config = dict(
    train_examples=203450,
    loss='sigmoid',
    encoder_kernel_size=3,
    text_encoder_mlp_ratio=4,
    text_encoder_parallel_block=False,
    text_encoder_dropout=0.1,
    text_encoder_inner_norm=False,
    beta2=0.95,
    beta1=0.95,
    shampoo_beta=0.95,
    max_precond_dim=1024,
    batch_size=128,
    final_lr_fraction=0,
    warmup_steps=300,
    adamw_weight_decay_other_params=0,
)
Rows from block 2 of the text encoder, named by matrix and row number. Rows with one number belong to one attention dimension. Each number is 128 + 32 x the weight over its row's rms, rounded and kept within 0 to 255. All counts start at 0. Numbers have three digits each. After the name is the row's rms in percent of the matrix's.
# v: attention query, key and value (stacked) (text_encoder.blocks.2.attn.qkv.weight, 1152x384, the v third), inputs 64-127
# proj: attention output (text_encoder.blocks.2.attn.proj.weight, 384x384, transposed), outputs 64-127
v.220 091:128128107128151128103128128128128046065201128128128182128152128163153128171128128082128128097128128128128128128209151128128128159128128128128128128128128128128128128050128128012128231128128147
proj.220 096:062128128128128115128128128128128231104128128128084128128128106128128128156128058128128128128128128128128114128088128128128114128071128128204157128158136128128151145128128128175086128179128128
v.221 105:074032128128061128128128128021128128128128128128128128101128128128128128128128176143128043117107072128128068111128128128128147128128014128117128128128128128130128128128128046128128068206111128
proj.221 109:128128128128128128128128128128243064128128210128128128128128201128128115120007173128128106128235142096128128128128128128128201000132108128090128128115129128128128138092131225125225124162116128
v.222 094:128128128128128128128128094128099168156128196128128128128194165139128089128128128093128128159128128128128128139128128128128128128211128128128044128128128128128128128128128128128128128128128128
proj.222 089:128077128076128104128128128149128128154125055128128128128128128128152128128195216128080128128128128128128128121138128128128128128128128128128128128112128128128128135128122128150077128128148128
v.223 116:172128028128019128176128128128082128128128128174128128128128194086128128128136128128128128039075128128142128142128128118128128067128128142168216027128128128139128082128128128128128128053128128
proj.223 116:105128112131128065128085130128128084219184128128128128128113128128128128128128128128128128128128128041210128135107128128128115128161112128128128128128128208128116128128126128128128187128128128
v.224 099:103128128128128128128201176128128128128184045128128128137128128128128128128124128133126128106128078128128144128128112128128128128128128128128128128255128128128128128089128094128128128027128128
proj.224 089:107128128099128128128128128128128128045143128128128128128128128128128128128128128088128128128081128128128128128128128128047128128115128041128128053128128133229185165128124128128163199128128128
v.225 110:135128086072128128128103183128128128128128128128146128089128128128128128209177128128255128128115128220139128128128128128128128128115128128128128128197128128128128147128128128128128111121220148
proj.225 099:128128128148183128128096128128128036128153128128077128128128128135128128137128201128128128128198115109128085115128200128128138147128128128128212128015128059128113148128128128128034128128125128
v.226 097:158128228128128128128128128128109128152128128128128128146128128128128128128128128037132072128128115204128128128128128170048128128074103128128128128128128119118128083144241128128203158128052128
proj.226 094:128128128128128128196128128128047044170136037128152128128128147128128194128128090128128232128053128121128128156128128128150128128128128122128128128128251112131128100128128128128128128128225128
v.227 099:128128128128128128128128128128128128128128128128101128030128128128128128128128128128128128128128128128103128128175119128128128128128128128128128128128128128080128062128128225128128128128128025
proj.227 095:113103128128141198224128128110128128128128128219128128122158128128128070128128128128128141128097128165128128128067128128128110128128128128093128182128128128128128128074128128128202128187128128
v.228 097:128037086022128128128105128128128206128128128128080128128119128128128128128128160128153128128189128128128255128128100128145128128102124128171128128128128128128128128083128128128255128128128128
proj.228 107:128128111128128128128128128129128128128128128128128128128111196128128079054081138128128058128128086128128000128128128128128128128128127204128128128128095128196128128128128128128051128128128128
v.229 098:128128128128179128142128128114128128128124128139155016128128128128128128128128128173202128118202128128128128128128128128128111128128128169128128128128128132117128128128128128128128128128128036
proj.229 091:128128106128128128128187128128166128128139128116128139128128128128128128128151154128128128128128128128128121128179128128128128128128128191149128128050168128128128128128128128051128126097128111
v.230 105:128128169116128196128128128136128128145168128128128128128128206128128112128098128128128159126128128128128161128128128139128128128128133128128128128128128000128128128128124128128128128146147128
proj.230 104:128128128128128128128128128128128147128128128134128071180201128128128128128128150167128128206091128128207128128128128128148128128128128128128092128068128098128087128128165127128128099078163117
v.231 093:171128128152128128128184128128128128155238128128255181128156128113128128128128128128072128073128128128151128128128128200128128195128128128128219000128128138128128128127128106128128128128210128
proj.231 091:128128128104128128128128107128248128128128128128000128128079128128128081084128033126128128128128128076128128099128128128024128128089128128040060128128128128128128128197247128128128056128158128
v.232 104:128055128128128128128128128218128036128128128128255128128160125134128229079044128045111128128128128128128128068188091128128128128047128197052128128145212058128128177128224128128128128128133128
proj.232 091:128135128195164128128128128121128128128076188244128128128128159128128128089069128128128128128134131128128128128083255063128128128128114128128128224128104128128128128128128063136054128128122128
v.233 102:128128181198128143118087128038128145128105128128128128173128128128128128128115143128110128128128128128128128128128128128128128128125128051128128128227128128145128128128099128071128128231128128
proj.233 099:128128151128128128071128128178104128128212128205128128084140128193166126066128128128128128128128128128159128233128128128128128128128086128128128128128128128128145128128128128128128081128128170
v.234 108:128128128149128128153128128061128128128141128112088184128128128054128157115128128128128128128128128193128128128110128167140128128128092161128128119128066128175128128071128174128128128122128128
proj.234 110:128128128128128128099128128128196128128128128128128128128128128128128122128128166000128128246128128128128128128128128128128128128128128128128128128095129128128128128128128082101092130128128124
v.235 098:128128097128128128128053128128128121039230196128128123128128128128128128113128128142123128128128128128128101128128128128128128128128128128128128055128128053128128114128128128071207172128128128
proj.235 091:128062128094128128211128128128128128128128128128128133128105128128199128150128134128128128128077128128128128085128106128116128128128128128128128128128128128141128128180128128128128048128128197
v.236 091:128120128128128128128128128198128128096128128128128173128128000128085113128128128128128128128128128128049128128128128128128128128128128128128128105128128128128128128255095109151050128082128128
proj.236 093:128128176128128128128128113128128128255187128151128117128128128128128128128128128128139128128128108084128128066128128128141120128128128128109128128128067128128128128117180128140128126128138128
v.237 115:128128128128128128082128128128128158128090073128152122140128052128128128128128128128128103128159128128128128128128159128103128128128128128128128188128128128128128072128128128126095128164201128
proj.237 096:128168162065128128128128096128255128128128128128128171128000163237000128128128128119128128128128052128128150128128033128128128128166128128101128128128128255128128128059128136128128128128195128
v.238 111:128128128128128103128034128138128128128056128128128128128128001128047200128128128128128128128133038076128128034128255128128128196128128128128125128128128128128145128138128128128128126128128128
proj.238 092:128128144101067128128128128254128128128203071130128128128128128128128128128086128128128203079128128128128161128128054128128128128128128099090128054128128128128128128128128128128128128128128128
v.239 098:078128128128128255128128128128128128128097128128128128099128128186159128128208128082128128128158128061128128128153128128128128128128128156128128128230128223128128128080176128128087128149202128
proj.239 100:128128044105128128226091128128129155128101128128128255087128165127128128128168128128065128128111128246128128128077128128128090128128192128049128128128128128013128128128046128128128128128128128
v.240 108:128122064128128128128128128128128128150128070128128128128128132128128128128176128128128128128000128137128128128128128087128093128128179128128128114128128128083117128128128128036128255110058128
proj.240 100:128201128128155163128071128128128128128128151128128031128128128128165128128128128128128128128128120062128128161184128128128128128128140128128128128128128129128128128128088128128128106151128128
v.241 100:125128128128146128128128128237128128128128224128128092128128128128128128128128128128193128177128128128128128128227128128128086128135128128128185128128123128128128128145128150128128111144128087
proj.241 096:128128128128128128128128159128128128128128128128128128128128230119128140128128128128128148128128128128128128136128128128128128128128051128166237180109128176089128128128068128111073040128228128
v.242 107:128128128128128128128098128128128065128128175128161128128128128061025128046128128084128162170255109128128192128128074128128128159128179128255128128128128128128128128128128125128116128128149060
proj.242 106:151128128128128128128128128128124128072087128242128066128128091128111128115046095128103203128092128128168128128128128116128076128128128126128107128128135128128128128128128128128128128095128128
v.243 117:128128128196085128128128128128060128128102128128145187128189128128154128128128128128128055148128084128128128135128187128128128128119203134128128177191128128128101128128128127120107128128046128
proj.243 103:144128168110128128255128128128128151128128128128190128128022128128227208128128128128033152162128128128128136218128128116128128128226128128128128073214037128128175128128128128065128128128209108
v.244 103:122115128128128128128128128128128128098128146128128128128128128128128128105128128128216128128128128128192147128128128130046128081128142128037128128215128127128128124128128128128128058128128040
proj.244 097:128128128128128181128036191128128128175128128128128128128128128091099128128128124090128128128151119128128128122128128128069128128128086128054128128128128122128128165128128128128158128128128128
v.245 089:128128170128128128012128115136128163128128128128128128128128162128128160130128128214128139024128128128128133128128128128128128128153128128128128199056128128128139128128233128031169128196204128
proj.245 081:128128128054176128128128128128128103218128128128128128128128128128128128186056128101128114128085128128128128128128128118060133128111128128128128083128128092128128128029142128128128128055128128
v.246 095:150118151128128128128097079106128128128113128128128128128128128128128028126128128227128128184128128128070128128012128092128128128128148128128128128118128255141128128060128095128109128128205128
proj.246 095:128128128128128151124128128128151185158128128108128156128128255128128128055122128097128156128128128128128082206128128140128128128128128128128128128128150091128128128128041134128064128128081128
v.247 109:128128128128128066090128128128128128128128128128182128128128128128049128128128128128065128115128128128128128161128128128128128128128128128103128128154128128128128128154128182128128151220128128
proj.247 103:128128081128128128164128128151003128025128128128128128128128143010128136128128102128128128128128081083128122160128128128128049192128153178128128128003128167128128128128128128128087134128128128
v.248 113:198128051128128128175128128085128128128128128128128128214156128128193128128194107128128128128128122128128106128088128128013128161128145162128128128104128145128048128128128128128127106093128128
proj.248 105:128128146128111128128128177128128128128128044128128128128128180128143128128128128094128128170128128128128128118128128193061177128128128128128242128128128128128128128128128128185128139128061128
v.249 098:128089066128147128061111128128128128064128098128128128128128128255128128230169128128107128128128128105098128128128128063099128128128128128128128003114171128128060128128092128128128128065128128
proj.249 083:128117128128128058096128128128128239128128128097128128128059128128128128128128128128128128128076148128093128128128128100128125128237128141128128128128128128078142205128113131128128128128068128
v.250 107:128128128128128128128128128098128128128106127248128128128092128128128221128128031128128060128128128038128069102128128128128191128213160128128128128082167128128128128121220128043128128089101128
proj.250 099:128128128128169159128128173128108096255087128128128128128231098128128130128128128128128128093042128128128128042128128188128128128123128134113128128128128137059128128128128128128128128085128140
v.251 104:128085128128128128128114128128108128128128128128139128128128128128128128128116128128128128128128128128128128115128204128128128128119128128128128128128128107128128128128128117188128128128128128
proj.251 108:128092170128128128192156164128128128128128128128128034128089128128128163148128128128128128172128122128033143128128000061142150128128128230128128128128128169126099128128159255095165128128011128
v.252 102:171214128222128128082107128135128128163128114128128128209019128137128128128128128128128128128128128066128128128128128127128098111177128128128144128128128128128128128111128128128128128128128162
proj.252 104:128171097139128128128128128033128064128215128128128157056128128128128128175128128016163128117128128128149128128128128159140128152128112128068128128045128128128128121128158128128128128128128128
v.253 114:128128192128128193066139128128128195104128128128171128128128128100066128128128128128168129103140148128110128128128088030092255128128128128172128128128032208128128128128128163128088167128128128
proj.253 104:128128141128095128255128126128128128128128128128128150128128128128128128128087128158128128128128128138122128255138128128128210128191131184128128128128128198128128128128151128128128128128153128
v.254 107:102128128128128128128128128128128128128128128073038128128128097128128128128128141128031128080173128052154061128128128128128171128128128128093128131128128226128000128070128128128128199128128128
proj.254 110:128128128128128128128181153128215114053128121120128128128128128128128128128128139101128128000128128128128128157128128128128128128128128068128128128128154128128128128128144128128128128128128128
v.255 101:128128128000128128128128181128128128128128128128128178128128047128128128128128154099128112071128148128128131128125255238140128128128128128128128168128128128128128128128148128128128078128167107
proj.255 096:119128128128128128128129128128128108128128128128128128128128128128128128128128128255128128128128139128128116128096079128128128173128128128128128127128128128128128171108093217143106128094094109
v.256 102:128128128128128133128128255144077128152128135128128128128151128128128124128128128050151128128098128072149128125128040198128128128049128128128128128128128128128128128128156128176211128128000181
proj.256 095:128101128128128128128128128128014128128128128128128108142128101128133130140140128128045128128128128128128128128128137128128090118244128128112128128128128128124128128128128128128128128128128128
v.257 103:106128128128134134128128128000082128128091133032128128067128128136101122128128183128000128128090037212128128150128122128128128128128128074128128133128128065056174128128038128128128128128128145
proj.257 095:128156128128128128128128128213128194128219128128128128187128128128106128128128128128190128128254128010128128128105086128233128128157032128175128058128128128142128044067128128150128116128128128
v.258 104:128075128152128128128128081128128128128155128128111128128128112128038221109128128128128128128128128098128128128128128046128128128128128166128128182128172128138128128128128128003128128217128128
proj.258 097:128128181128128128128170128128066128128153128144128148128128128149243128128128128128128128128115128128128128137128147128128114128080107128128128059128128128099128128183128128145128128128128128
v.259 108:128128021128128128128098128128128128128128128153057128128128137128128210128128128128128128128128128070128128030128128128128160128128128128128128128018128128255128128128128128019071128204113128
proj.259 102:128128234128128128115128128161128132128032128130128128253063128120128128128128070128128128159107082128128128128128128128128128128128128128128191128166128166128155128120128128128078128077144128
v.260 090:128128128128128160128128016056128128128128147128128128128128128128128128128128128000128128128128128128128091128128042128177157128112160128092128160128128088128204128128128042128128128128036233
proj.260 094:128128128128128128128128128123128128128128128128128128128128128128128128186128128128128128128128074128128147205128128178128128128219128128128128128089128128183128128128055071075128142094128119
v.261 107:140148128128000043128128128100145128128128118028132184128079128167128128128128128128037128215128146128114128128128128128120128208161128128128150128128128128128128128157128128128128128128128082
proj.261 074:128128128128128049133128099128128128128168128128128128128166128030128128128128128128128128036128128137128128128128159128128128128135128128128128028127128128128108042128128101128128159106128128
v.262 095:128128128128128128128142128128086128128128128128128128128063128219128128255168179128128128128128128083212060077128128128128128128128128128105170128128128196128128248128021199128128167128128128
proj.262 094:128079128128128108128167172128137128128128128103128128128128128157128128246128128128128128128128117115041128206128218128139089128128128128078128128128128128128128128128128128128128138128128128
v.263 138:128123128128058128128149128116128128128145128128128128183079128189078128128128128201015128189128128141128173128150206128128128176128222128128128151128177128074180128128096176096128128128128142
proj.263 104:137128128128155138171194128128128128128128128195128128128128128128128128128128128128128128128128128196056128128109128128128128193128128104128223145128061128206128128128187128128128128137128128
v.264 112:128128128128128128128128173128128128128129128108128059110128128077128049128128160128128113128189114128128128106128128128128128128128120128137128128107128128056128128070128128128128128145128124
proj.264 107:128128128128027084128135128128128128128128144128128128128128128149128128128128128075128128128128128172128128128205156128128128128128197108128128128128128128155128146128128175255128128128128128
v.265 075:128128128128128128128128128148128255128167108128128139128128128075128134128128128128128173128170128128186128058128120128128128128196128128128128128128157128196128128128128128128175128128128128
proj.265 074:128105128128128128128039128128128120171128128128128128050128128128023128128128128166128128128226128204128128128101128128128128128128128119128128128100128000128101122128128128065128128128128128
v.266 119:128128128128128132128128128076182128177128128128124025128200255094128099132128128128128128128128128176097128128167033128128132070128128128072128128128128128128079143128128128128128159188128118
proj.266 117:110128128128164128128128059121086194123131121128084128128128128128128179128128128128101128128128128128128057128090164128145128048128136128245128077128128128169116128128067128204128128128128128
v.267 102:187083128128128128128142128138128128128118128128075128128128128142128128118128128128000128128128128128097128128008128158128128149128128046137189128128128128128128180128128171122128128128128128
proj.267 102:128128137128128189128128128128206128128128128128128155229128128128128150128092128128128128128128154112128128128128128128128128175128128185128128128128128128128128139128089128128128088128029128
v.268 091:041128128128128128128128128128119128128128128128128128128128128048128128128128128128128180128050128128128250128158128073128098109128128128079128128128128108128128128128036128128128128145128128
proj.268 088:120128167128128182128128082128128154128128128150144116128128128128128128128128128128094128128128169194128106128128025103128163128128128128128128146151086128128128128152165128128128128128128128
v.269 093:128128128128229128128047128128128128246128128128142128074232128128128128128128097102128128128128128128128128128128128128128128128128171128088190000149128188128241128109128128128128124179128128
proj.269 090:134128064232128128128062128128128128177128128145128055128128128145128128128128080166128128045128128128128098199128128090128128128128128128128007128128128128128128128128128128128089128128128138
v.270 094:128128128128128121128106128122128128128128128128178128128119128128128128173145128128128128034083128181128241128205128128128128128128128128128128128139180128140128128128152128128128128128128128
proj.270 087:000128061058128128170128128128128233128128128098128128128128136000128128143128107073128128121116128128128128128128128128181128128176102047128128128128128128145128128128128128054024128128128128
v.271 109:133128128156128128104103128026128128128128128128128085128128128230128128121128056128128128128128128128176128128128094089008174128128128128128128128128066128128128128160128128128106136128128128
proj.271 106:128128128128128128128178128128159128128128128128128128128138128128128085033113128128128128043151128128128114128154059128128128128025174128128128128149124128102080128128128128128128128182128128
v.272 125:128128175128128178133128181119128128128168128128128173128128089128128005128128120128150128128128128128128128075169128128055220128160128089128128059086128206197128128128128128128090080128118031
proj.272 089:128074128128128128128128128128128128128128000128128175128128141128128167112128184146079128128140085167128128128255128128128128128064128128128078128128109128128246080128128128128128128128137128
v.273 100:128128125097128128128128128079128061128128128128128128175128128083089128128128128128128128164128128164065128234128128128128128128128128128128158128128199128128212019138128101064128145128128128
proj.273 089:096128128189128128128128056119128160128128128128086128067128128128128128128128128128099150123102128176128128128128090128128128128182167111255128108128099128128128129066128096000128084128130128
v.274 093:128174128133128128128094128128102128128128128128128255255128128128128128128128128112128128220128128194128137128032194128128127128128191128128128128128128128128173128128128128255128128128128128
proj.274 074:090128128128128128128128128128128128162155066128047128128128128128128128128128128128128128128084128128128128128128128128128157128128109128128128128128128128128128128047128128178128128128128128
v.275 096:128082000128128075128128128128111128128128128128128128169158110169128132128128117151128120128113128128128128128128128125128128128128128128128213128128103128128128128128128147128128143069128200
proj.275 091:128128160128128128255128128128128114224128128128128128128128197128128128128128113128128128128128188128079128128128128128128128128067153115152128128128128190111086128128128128155155036240128197
v.276 104:129084128132144128128128128128210128128128128128128128128106154128211128128128128128128128084128148074128128128128128128128128128128098128170000128113128128201131108128128128128128128128128220
proj.276 097:128128128146128128128128223128128129114074170128128128113128072128236015128128151128183052128149128128128128059104128128216128128128128128128128128128055128128128125210128128101128128128193128
v.277 128:128128128239128128202146128174128128131128128183128068128062128128128128109128128128128187128135095231129128128128116128127128128078132128128087089096128128128128128128149128128128128127128201
proj.277 109:128128128182110128128128128128128128003128105128128128181128128128128128116128128128128128154066128056128128128128021128128128128178128128091128175128189128128128128128128128061128128128160128
v.278 104:212128128128128128161156134128128128128170252128128128138128128128165128128193128128128108128128139128128128128128120128128128153096128128128128128128128128217128128128128128128128128164184125
proj.278 104:198187128128128128128128128128218128128090128128126175128200128128128165053128169133142128128128128141128128128147111121128128128128175128183128128128128128128128130128128128137098128128128096
v.279 118:128128128082128104128128153128128187128042128128128128128128128017128128128128128128128177128128128128115127128210128218128128128128174128128128128128128128128128114128128128128128128129128128
proj.279 118:128128128100128161166128128128128128128113128128128128094128128128128128128110128123140059171055128086128090130128128128128128128128132128130128163128128128128128128128128214128128128096128151
v.280 116:128165184128155116128128128128132128128128128148128128128128128033128128128128068128128128081128128128173203128158128099143128128180128128152128128128128037128128128249128128128112128128043128
proj.280 091:128128132128128128217128087128098128128195023128128142128128128128006128128128128128128128128128128128230128128128104128210000108128128078128128128157204128194128128061128128128128128128039128
v.281 112:128128128128128128128088128238128128115128128107128128155128128128128128128128255128128128202128128074104128128128128128128085128099190169129060042128128128128194098128128136128176128128128125
proj.281 106:093128128128128128128128128128128052128099089128224128128128128089128128128128128128128128128100128168108128128128143171045129128128128128128128128128146128128128077075128128128128056085128113
v.282 084:128016128128128128128189128128128065128228121128141128252077128233128128236195180128043128128128128128128128151128128083128128128128128093128128128128128164061128110128094128128128128128200128
proj.282 082:128128128128128121131128128080128128128128112128128128128128128128236072128128198128128128128128194128128128128128109128133128174128150128128032128128128128128128128128128128128128128128128128
v.283 101:166124128009128050128084128054042133128128128105128134128128169157128132128128128189128187157126128143213128128128128128128128202128128128099128216191156128128042128113181128128128128097128128
proj.283 085:128138128128128128128128126120128170117128128145128255128128120064128128185128128247128052128128076033169000128128128168078128128128175128128128130171128128128128128128128128128128128128106128
v.284 106:156060128128128128128128065128128091128128128128142128128128124228128128128128128128128128125128128128128128128128128128128128128128128128128128128103128159128128128128128024128104128128203043
proj.284 102:128128128174158231128249128071128128128128128128128128181128128026128128128128128128128128143128128128103032128128000219128128128128128219128063128128128135128128128162122128128128128053128128
v.285 111:159128128005128086068033128086032128128128208084128128128182128179056128174128128128128128128203128128128128128128128128128128151187128128128137128255128005160128128128161146128128128194180128
proj.285 102:128159128188128128128095128102082225129128128128128128128128128102128188196128128128128211181201128128128128214128128128128108128219128049255128045128128205128128128130128128140128128128128128
v.286 103:129128128128181180128128103147128120128128128128128128128128128128128150128128044128067128128164128128128128128128128128128128128128218128128128128128128107128128128128128148097128128128128128
proj.286 092:128128216128128128128100128179128001128128128128061128112128128128128128128128128075128128128128156255128128159128128128089128128079136128128128128060128128128220128205128128163128128128128176
v.287 092:128128128128138128128128128109128128128128188128050128185128129128128128128128128128128128128128128161128128128119128128053128128128179128128128073169128128128128128128128071041082128128189128
proj.287 085:108128128128128118128128128128120128172128181128015128128011128114128128128121128128195116128128128128128022128079128128128048128128150128128176128095128128128128128128128128128128128107158128
v.288 088:128031128128128128163128128128128128128128128164128128128128202128128128128123128141128196128110128128128128083036143128128128128039128128128255128128128128128030128128128128128128128128128069
proj.288 080:096120128128128165128128128128128128128128128128188128128128128128063128128128128128128061128218018118128128146128135131128112128128128128128128128128128128128128128185128128128077128128171128
v.289 077:128128128128141128128102128176110071132127221023139128128128152128128064076213128098138128128128128128036128128128128128128128167128128128128128128128128128037128128128106104128128128128128053
proj.289 092:150053156128128118128128128128120128081128128128128198128128128128128125128128128128108128128254200128082128128128065128128128128128046128163128128128218154128128157128128128128128128167128188
v.290 096:128056128128128038133111116134128128204128128209128128128128052128128203128128123128128128190128128173128197050128112128128128128128128128128091128102128100000128128128128128130128128128128128
proj.290 100:099128056128128095128128246128128128128128128116128128128141128128128128128171103128081128128128147128128122128128128128128128128209156255114053128128091128128128128128128128146128128128129137
v.291 090:128128128128128128128128128128025128128128128128128128128128161128048128119128128128128128128128128071128062184128134173222128128128128128128213161161055104128128128128128128128128128128171069
proj.291 088:128128128128128107132128128128096128112128071128001068128011128128128128119128128093137150080128121128130128128128128128128128128146128128128128128128128128128128128128128128128128128048128128
v.292 066:016128128128128128128098128128128128128128128128128113128160128190128128128128128128128128128128103017134087128128128161128128128205128128128128128077128128162128128193128128128128176128128096
proj.292 078:128128097128128128128032128128128128129128128128128128161022128128128128128128123128128243128128128128232153128128211128174128128128128128019128128128128128128128091104128128128128150128128177
v.293 093:128157128128128128128128128128128128128128128197128128128117128132189098128149109039128128128128128128128244128216128083128128128131029171053128128223128110128155128146091128128128128179128126
proj.293 098:128163119128128128128189128123128128128128128128241128128128128128128128163128192137128126128128128128128087128125128133128125128069128128128128128128128173189128128128128128128067186128128128
v.294 081:128128128128128128059128062128163074128128128142128128088128128128128128114039128128128128128128128128112128128077128128162128128128128111128128128128230054128128128128128128128128128128053128
proj.294 093:128206128128128128253128128128255070128128128105121128041128066128128128066053128128128128150128128128128062128128176128128245128128067196128128067128210128153128128128141128128128128128128128
v.295 087:128128101128128128128128128128255113160128128128128128194128128128128128167128214253128128123128134217128128128058128128128092128128128128128165128128128198221128128128128128128128129128128063
proj.295 119:128087079128115128128094128000128094128172128128144128128128165128128128074161121128128128128140128092128106128128128209128117128106069128128076128128187199127128128128150128043128128108128128
v.296 100:128128194148128128128128128128192128128122128128128168128128088128021112128137128145179128128076147097064187145204206128128121128128173128128128128128128094128128095128128128038136128117102128
proj.296 113:128128139128128128171128255012128128128128128153128122128066128128128152128128129128128128128128128128128128164128128178128249128128128128128128131128128128128119098153128128128128090128120174
v.297 070:128128061128128128128212128128063128128128128128128128128128128128040128128128128128105128165128230128216128066156128128128128188128128141128052128128128075128128128128128064128128128128128128
proj.297 085:128128186128128128098128128128128128104128152128128128128131128153128152159095128128217128128128128128128128128128128058128157128250128060128083187117128097128128128156128128128128128000128128
v.298 086:128128128120128128088128128128128112128020077128128128128141128128128128005128128128085128128128128128128128061095128128067114128000128128128128128128128128128111087128104128128128220128128128
proj.298 101:128113128159128128128128128039098128128118095128128128128128128176128105230128128128128128128128128128128090127128128099112128069128128128217032128128091128237129115128128058128128071128128128
v.299 092:200128127154128128128128083124128128128128128111128126128128128128128128128128108128128128128128128128128128128001128128175128127183211128128128128128201197174128112128130128128183065161128128
proj.299 080:141128128099128128128106128128128128208128128128128128006128128128128128062128128128128128128128128128205128128252128128128102128236128128128128128128128128115128128128177128099233128128128128
v.300 092:128128128128128128128127128128128128128093128128128121120107128128178112128170128128128079152128184135128128128128128128128128171128146026128128128128066191128128128128128128202173128128128122
proj.300 096:128128128128090128086128128128101128128128128128128128128214128095128128128128128128128172128128128128128128139128128128064128128128064128132128143145128035023128128128128111128128128128128128
v.301 085:113128128128064128128188128128172065177128128128128143118128128194128128128128128128133128128128113128091128212148128128128046090128128103128128128128071128128128128128128128128128128182128245
proj.301 093:128120040128128128128128128128128123128128099128128029139128128174049128128128128128128128161127128128188128128128128128128214128210094215128128128142128128128128128120094000186128128081128128
v.302 094:246175128154128128128148128128128255128128186128128128120095128128128128128128039104128128128128196128123128080058128128128071128128128088128128128157102128061128128128128120128128128128209128
proj.302 084:128128128128032128128128128128128128128128128128128128107118229128128128128128128128177128128128128128090128128128128128128128128128128128128128193097128128129128128128111128128128128116006128
v.303 098:128210128128225128128128098128128086128128128128075071104128128128128116128128128128128128116128128128128128128128128128128128128178128128128128128128128128022128128128195128128077128128163128
proj.303 099:128128226128128128128207068115128106128128128128128128196128128128128186128128128200128148141074128255118128064066128038122128128128128128128129128073128035128128128182128128067128170128128064
v.304 090:128128128128114186128097128128128128128128128045128128128190105152128128168128128128128070128128128128128128128128085206128128128255128128128128231226128203128108171128128128128128206128116128
proj.304 088:128139132128153000128119128186128128141055128128128128128128128111128155128131128108128128128128128128128128218128128044128128128049175233128128128128128135128128128078128115107128128128015128
v.305 072:128128128169128128128128128128128128128128177128219128128128075128182128128189128128128211128128128124128155128128128128051128171128128128128149128128128105170128128128145128128128048128128059
proj.305 074:128128128128128128128128128128128128128110128128128047128128128128128128000128128128147128128068129124199182128128128149207155128128128128128128128128163128128128128128128128230128128128128128
v.306 096:128128128157128128128225088128128128050128128128128128128128085197128128128203128128128052128040128174128128128128048086010128128128128128128100144128128128128169128033078128128128091159128214
proj.306 105:128128128128128128128128128128128128128128128149128128128128128128133097128128128128128128128128128128128128128032115128128140128128128128128128128128128128113128208128128128128128108128128128
v.307 087:128054128128128128128121128128128128128128128128128050191014128103128128060128218128160128128056128128128046128099128128128128128095128196128128128157128128128128018121138128128056128128068128
proj.307 098:128128128154128142128128128128128128180128128107128128128128128057128128094100227055128176128128128128138128128094073106128128128128128128150128128128128128128128128128128128128128128128078133
v.308 089:128128128085128128128128128101195099128128083128128035128128128128099128156128128128128145204128128071128128128128128128128128128128128128128051238128128128128128128053128128128128128086128128
proj.308 106:128142128128132114128102128128128128128128128128128128128128128050133098025190230128128128027073128128128113084118128128095101128128128206182128061128126161128128128128128128128120128255128107
v.309 078:128128128141128128151128128128195030101128246128128128128081128128159223128128128128128128128128128128128241128128128128128142168242128128104162128128128128128168144128128128128128109128128154
proj.309 088:128206091128128128128044128128128229128242128128128128041209128128128128128128168128128141128128128052094128107107128128128128128128201148128128128128128128128128128128128128206128128128128128
v.310 076:128128128128128128128128128128139028128068128128128123128128128128128128128128128128128189128128128128131128128128128128128000128071128128128128128138128128128128128128128128128195128120128071
proj.310 087:128128190128128128057128249128128128128128128160128128128128128051208128128128128128128128035114128137128128162128128085128233128063092128128128128128128128128128181115128128128128128128128187
v.311 089:128128128128128117128128128033128128128090128128128128161138128128128128128156128128128128128128217213128128154128102128128128178128128128128113128223128128131128128128128128181107128128128128
proj.311 110:172131128128160128128128128053128128128255128124128060022128070161072128128128128128128128128128128105128128127128084128128128113197128010128201128035028000128128082128128128128128169086128128
v.312 080:128128128128128128128128128128128128128128128128131062128141068128128128128128128128040128128128105128128128128128128128128128145128128000128180128128128128128096128128128128163128128128021128
proj.312 076:164026128128128128128128128146128128128128128054128128128128153128128128128128128043128174128128094128128177128128152128128128155128128140128128128133128128128128128185128128128128141128128192
v.313 088:128113128128084227128128128128128044128091128128128123128128128128128128128128128185128128128002128128128128128128144234128029160128165128128128128054128128128128128128128128179128128128103128
proj.313 089:128128128128097128160128128128128128128128128128128128128128128128128128128128128128128128128128054128128131128255128128128186128128128128128128128128128128017128128187128128114140128128128128
v.314 091:075128128088128062128128128134128068091128128056128128128128128182117128128164128128128128128128132128171128128128185074128128128128106128128128128187128128198128128128164201128061128128085128
proj.314 091:128064158128128128128208128027056128128160128154128128036064128128078128128075128128128128128128128128128128128158216128128128152128128128128128128128175255123128097128088128107128128128128128
v.315 095:128128128128128128201128128094128191128075227128128128128128128128171128128210128080209114128128128128128182128128036047215147128073156128085128128128128128128128128069255128128128128128128221
proj.315 109:110128128128128128122128128128128128128128128071128128128110128128106118064128128138128128174128128128135055128217165045128128128128128128128128128128128128128128116128054153128128128128128128
v.316 084:090211128128151128128128128128128128128128128166128128192128128128128128128128128128128194128108128128128057128128128128070150139133128020026128128128128155128128128104128128128128128128128128
proj.316 087:128128128120128128128128128141128128128128128128074077128121128128128128194128128128128128172128128035128128128075128128128128128128128177128128128128128128128128128128128128046128166093128128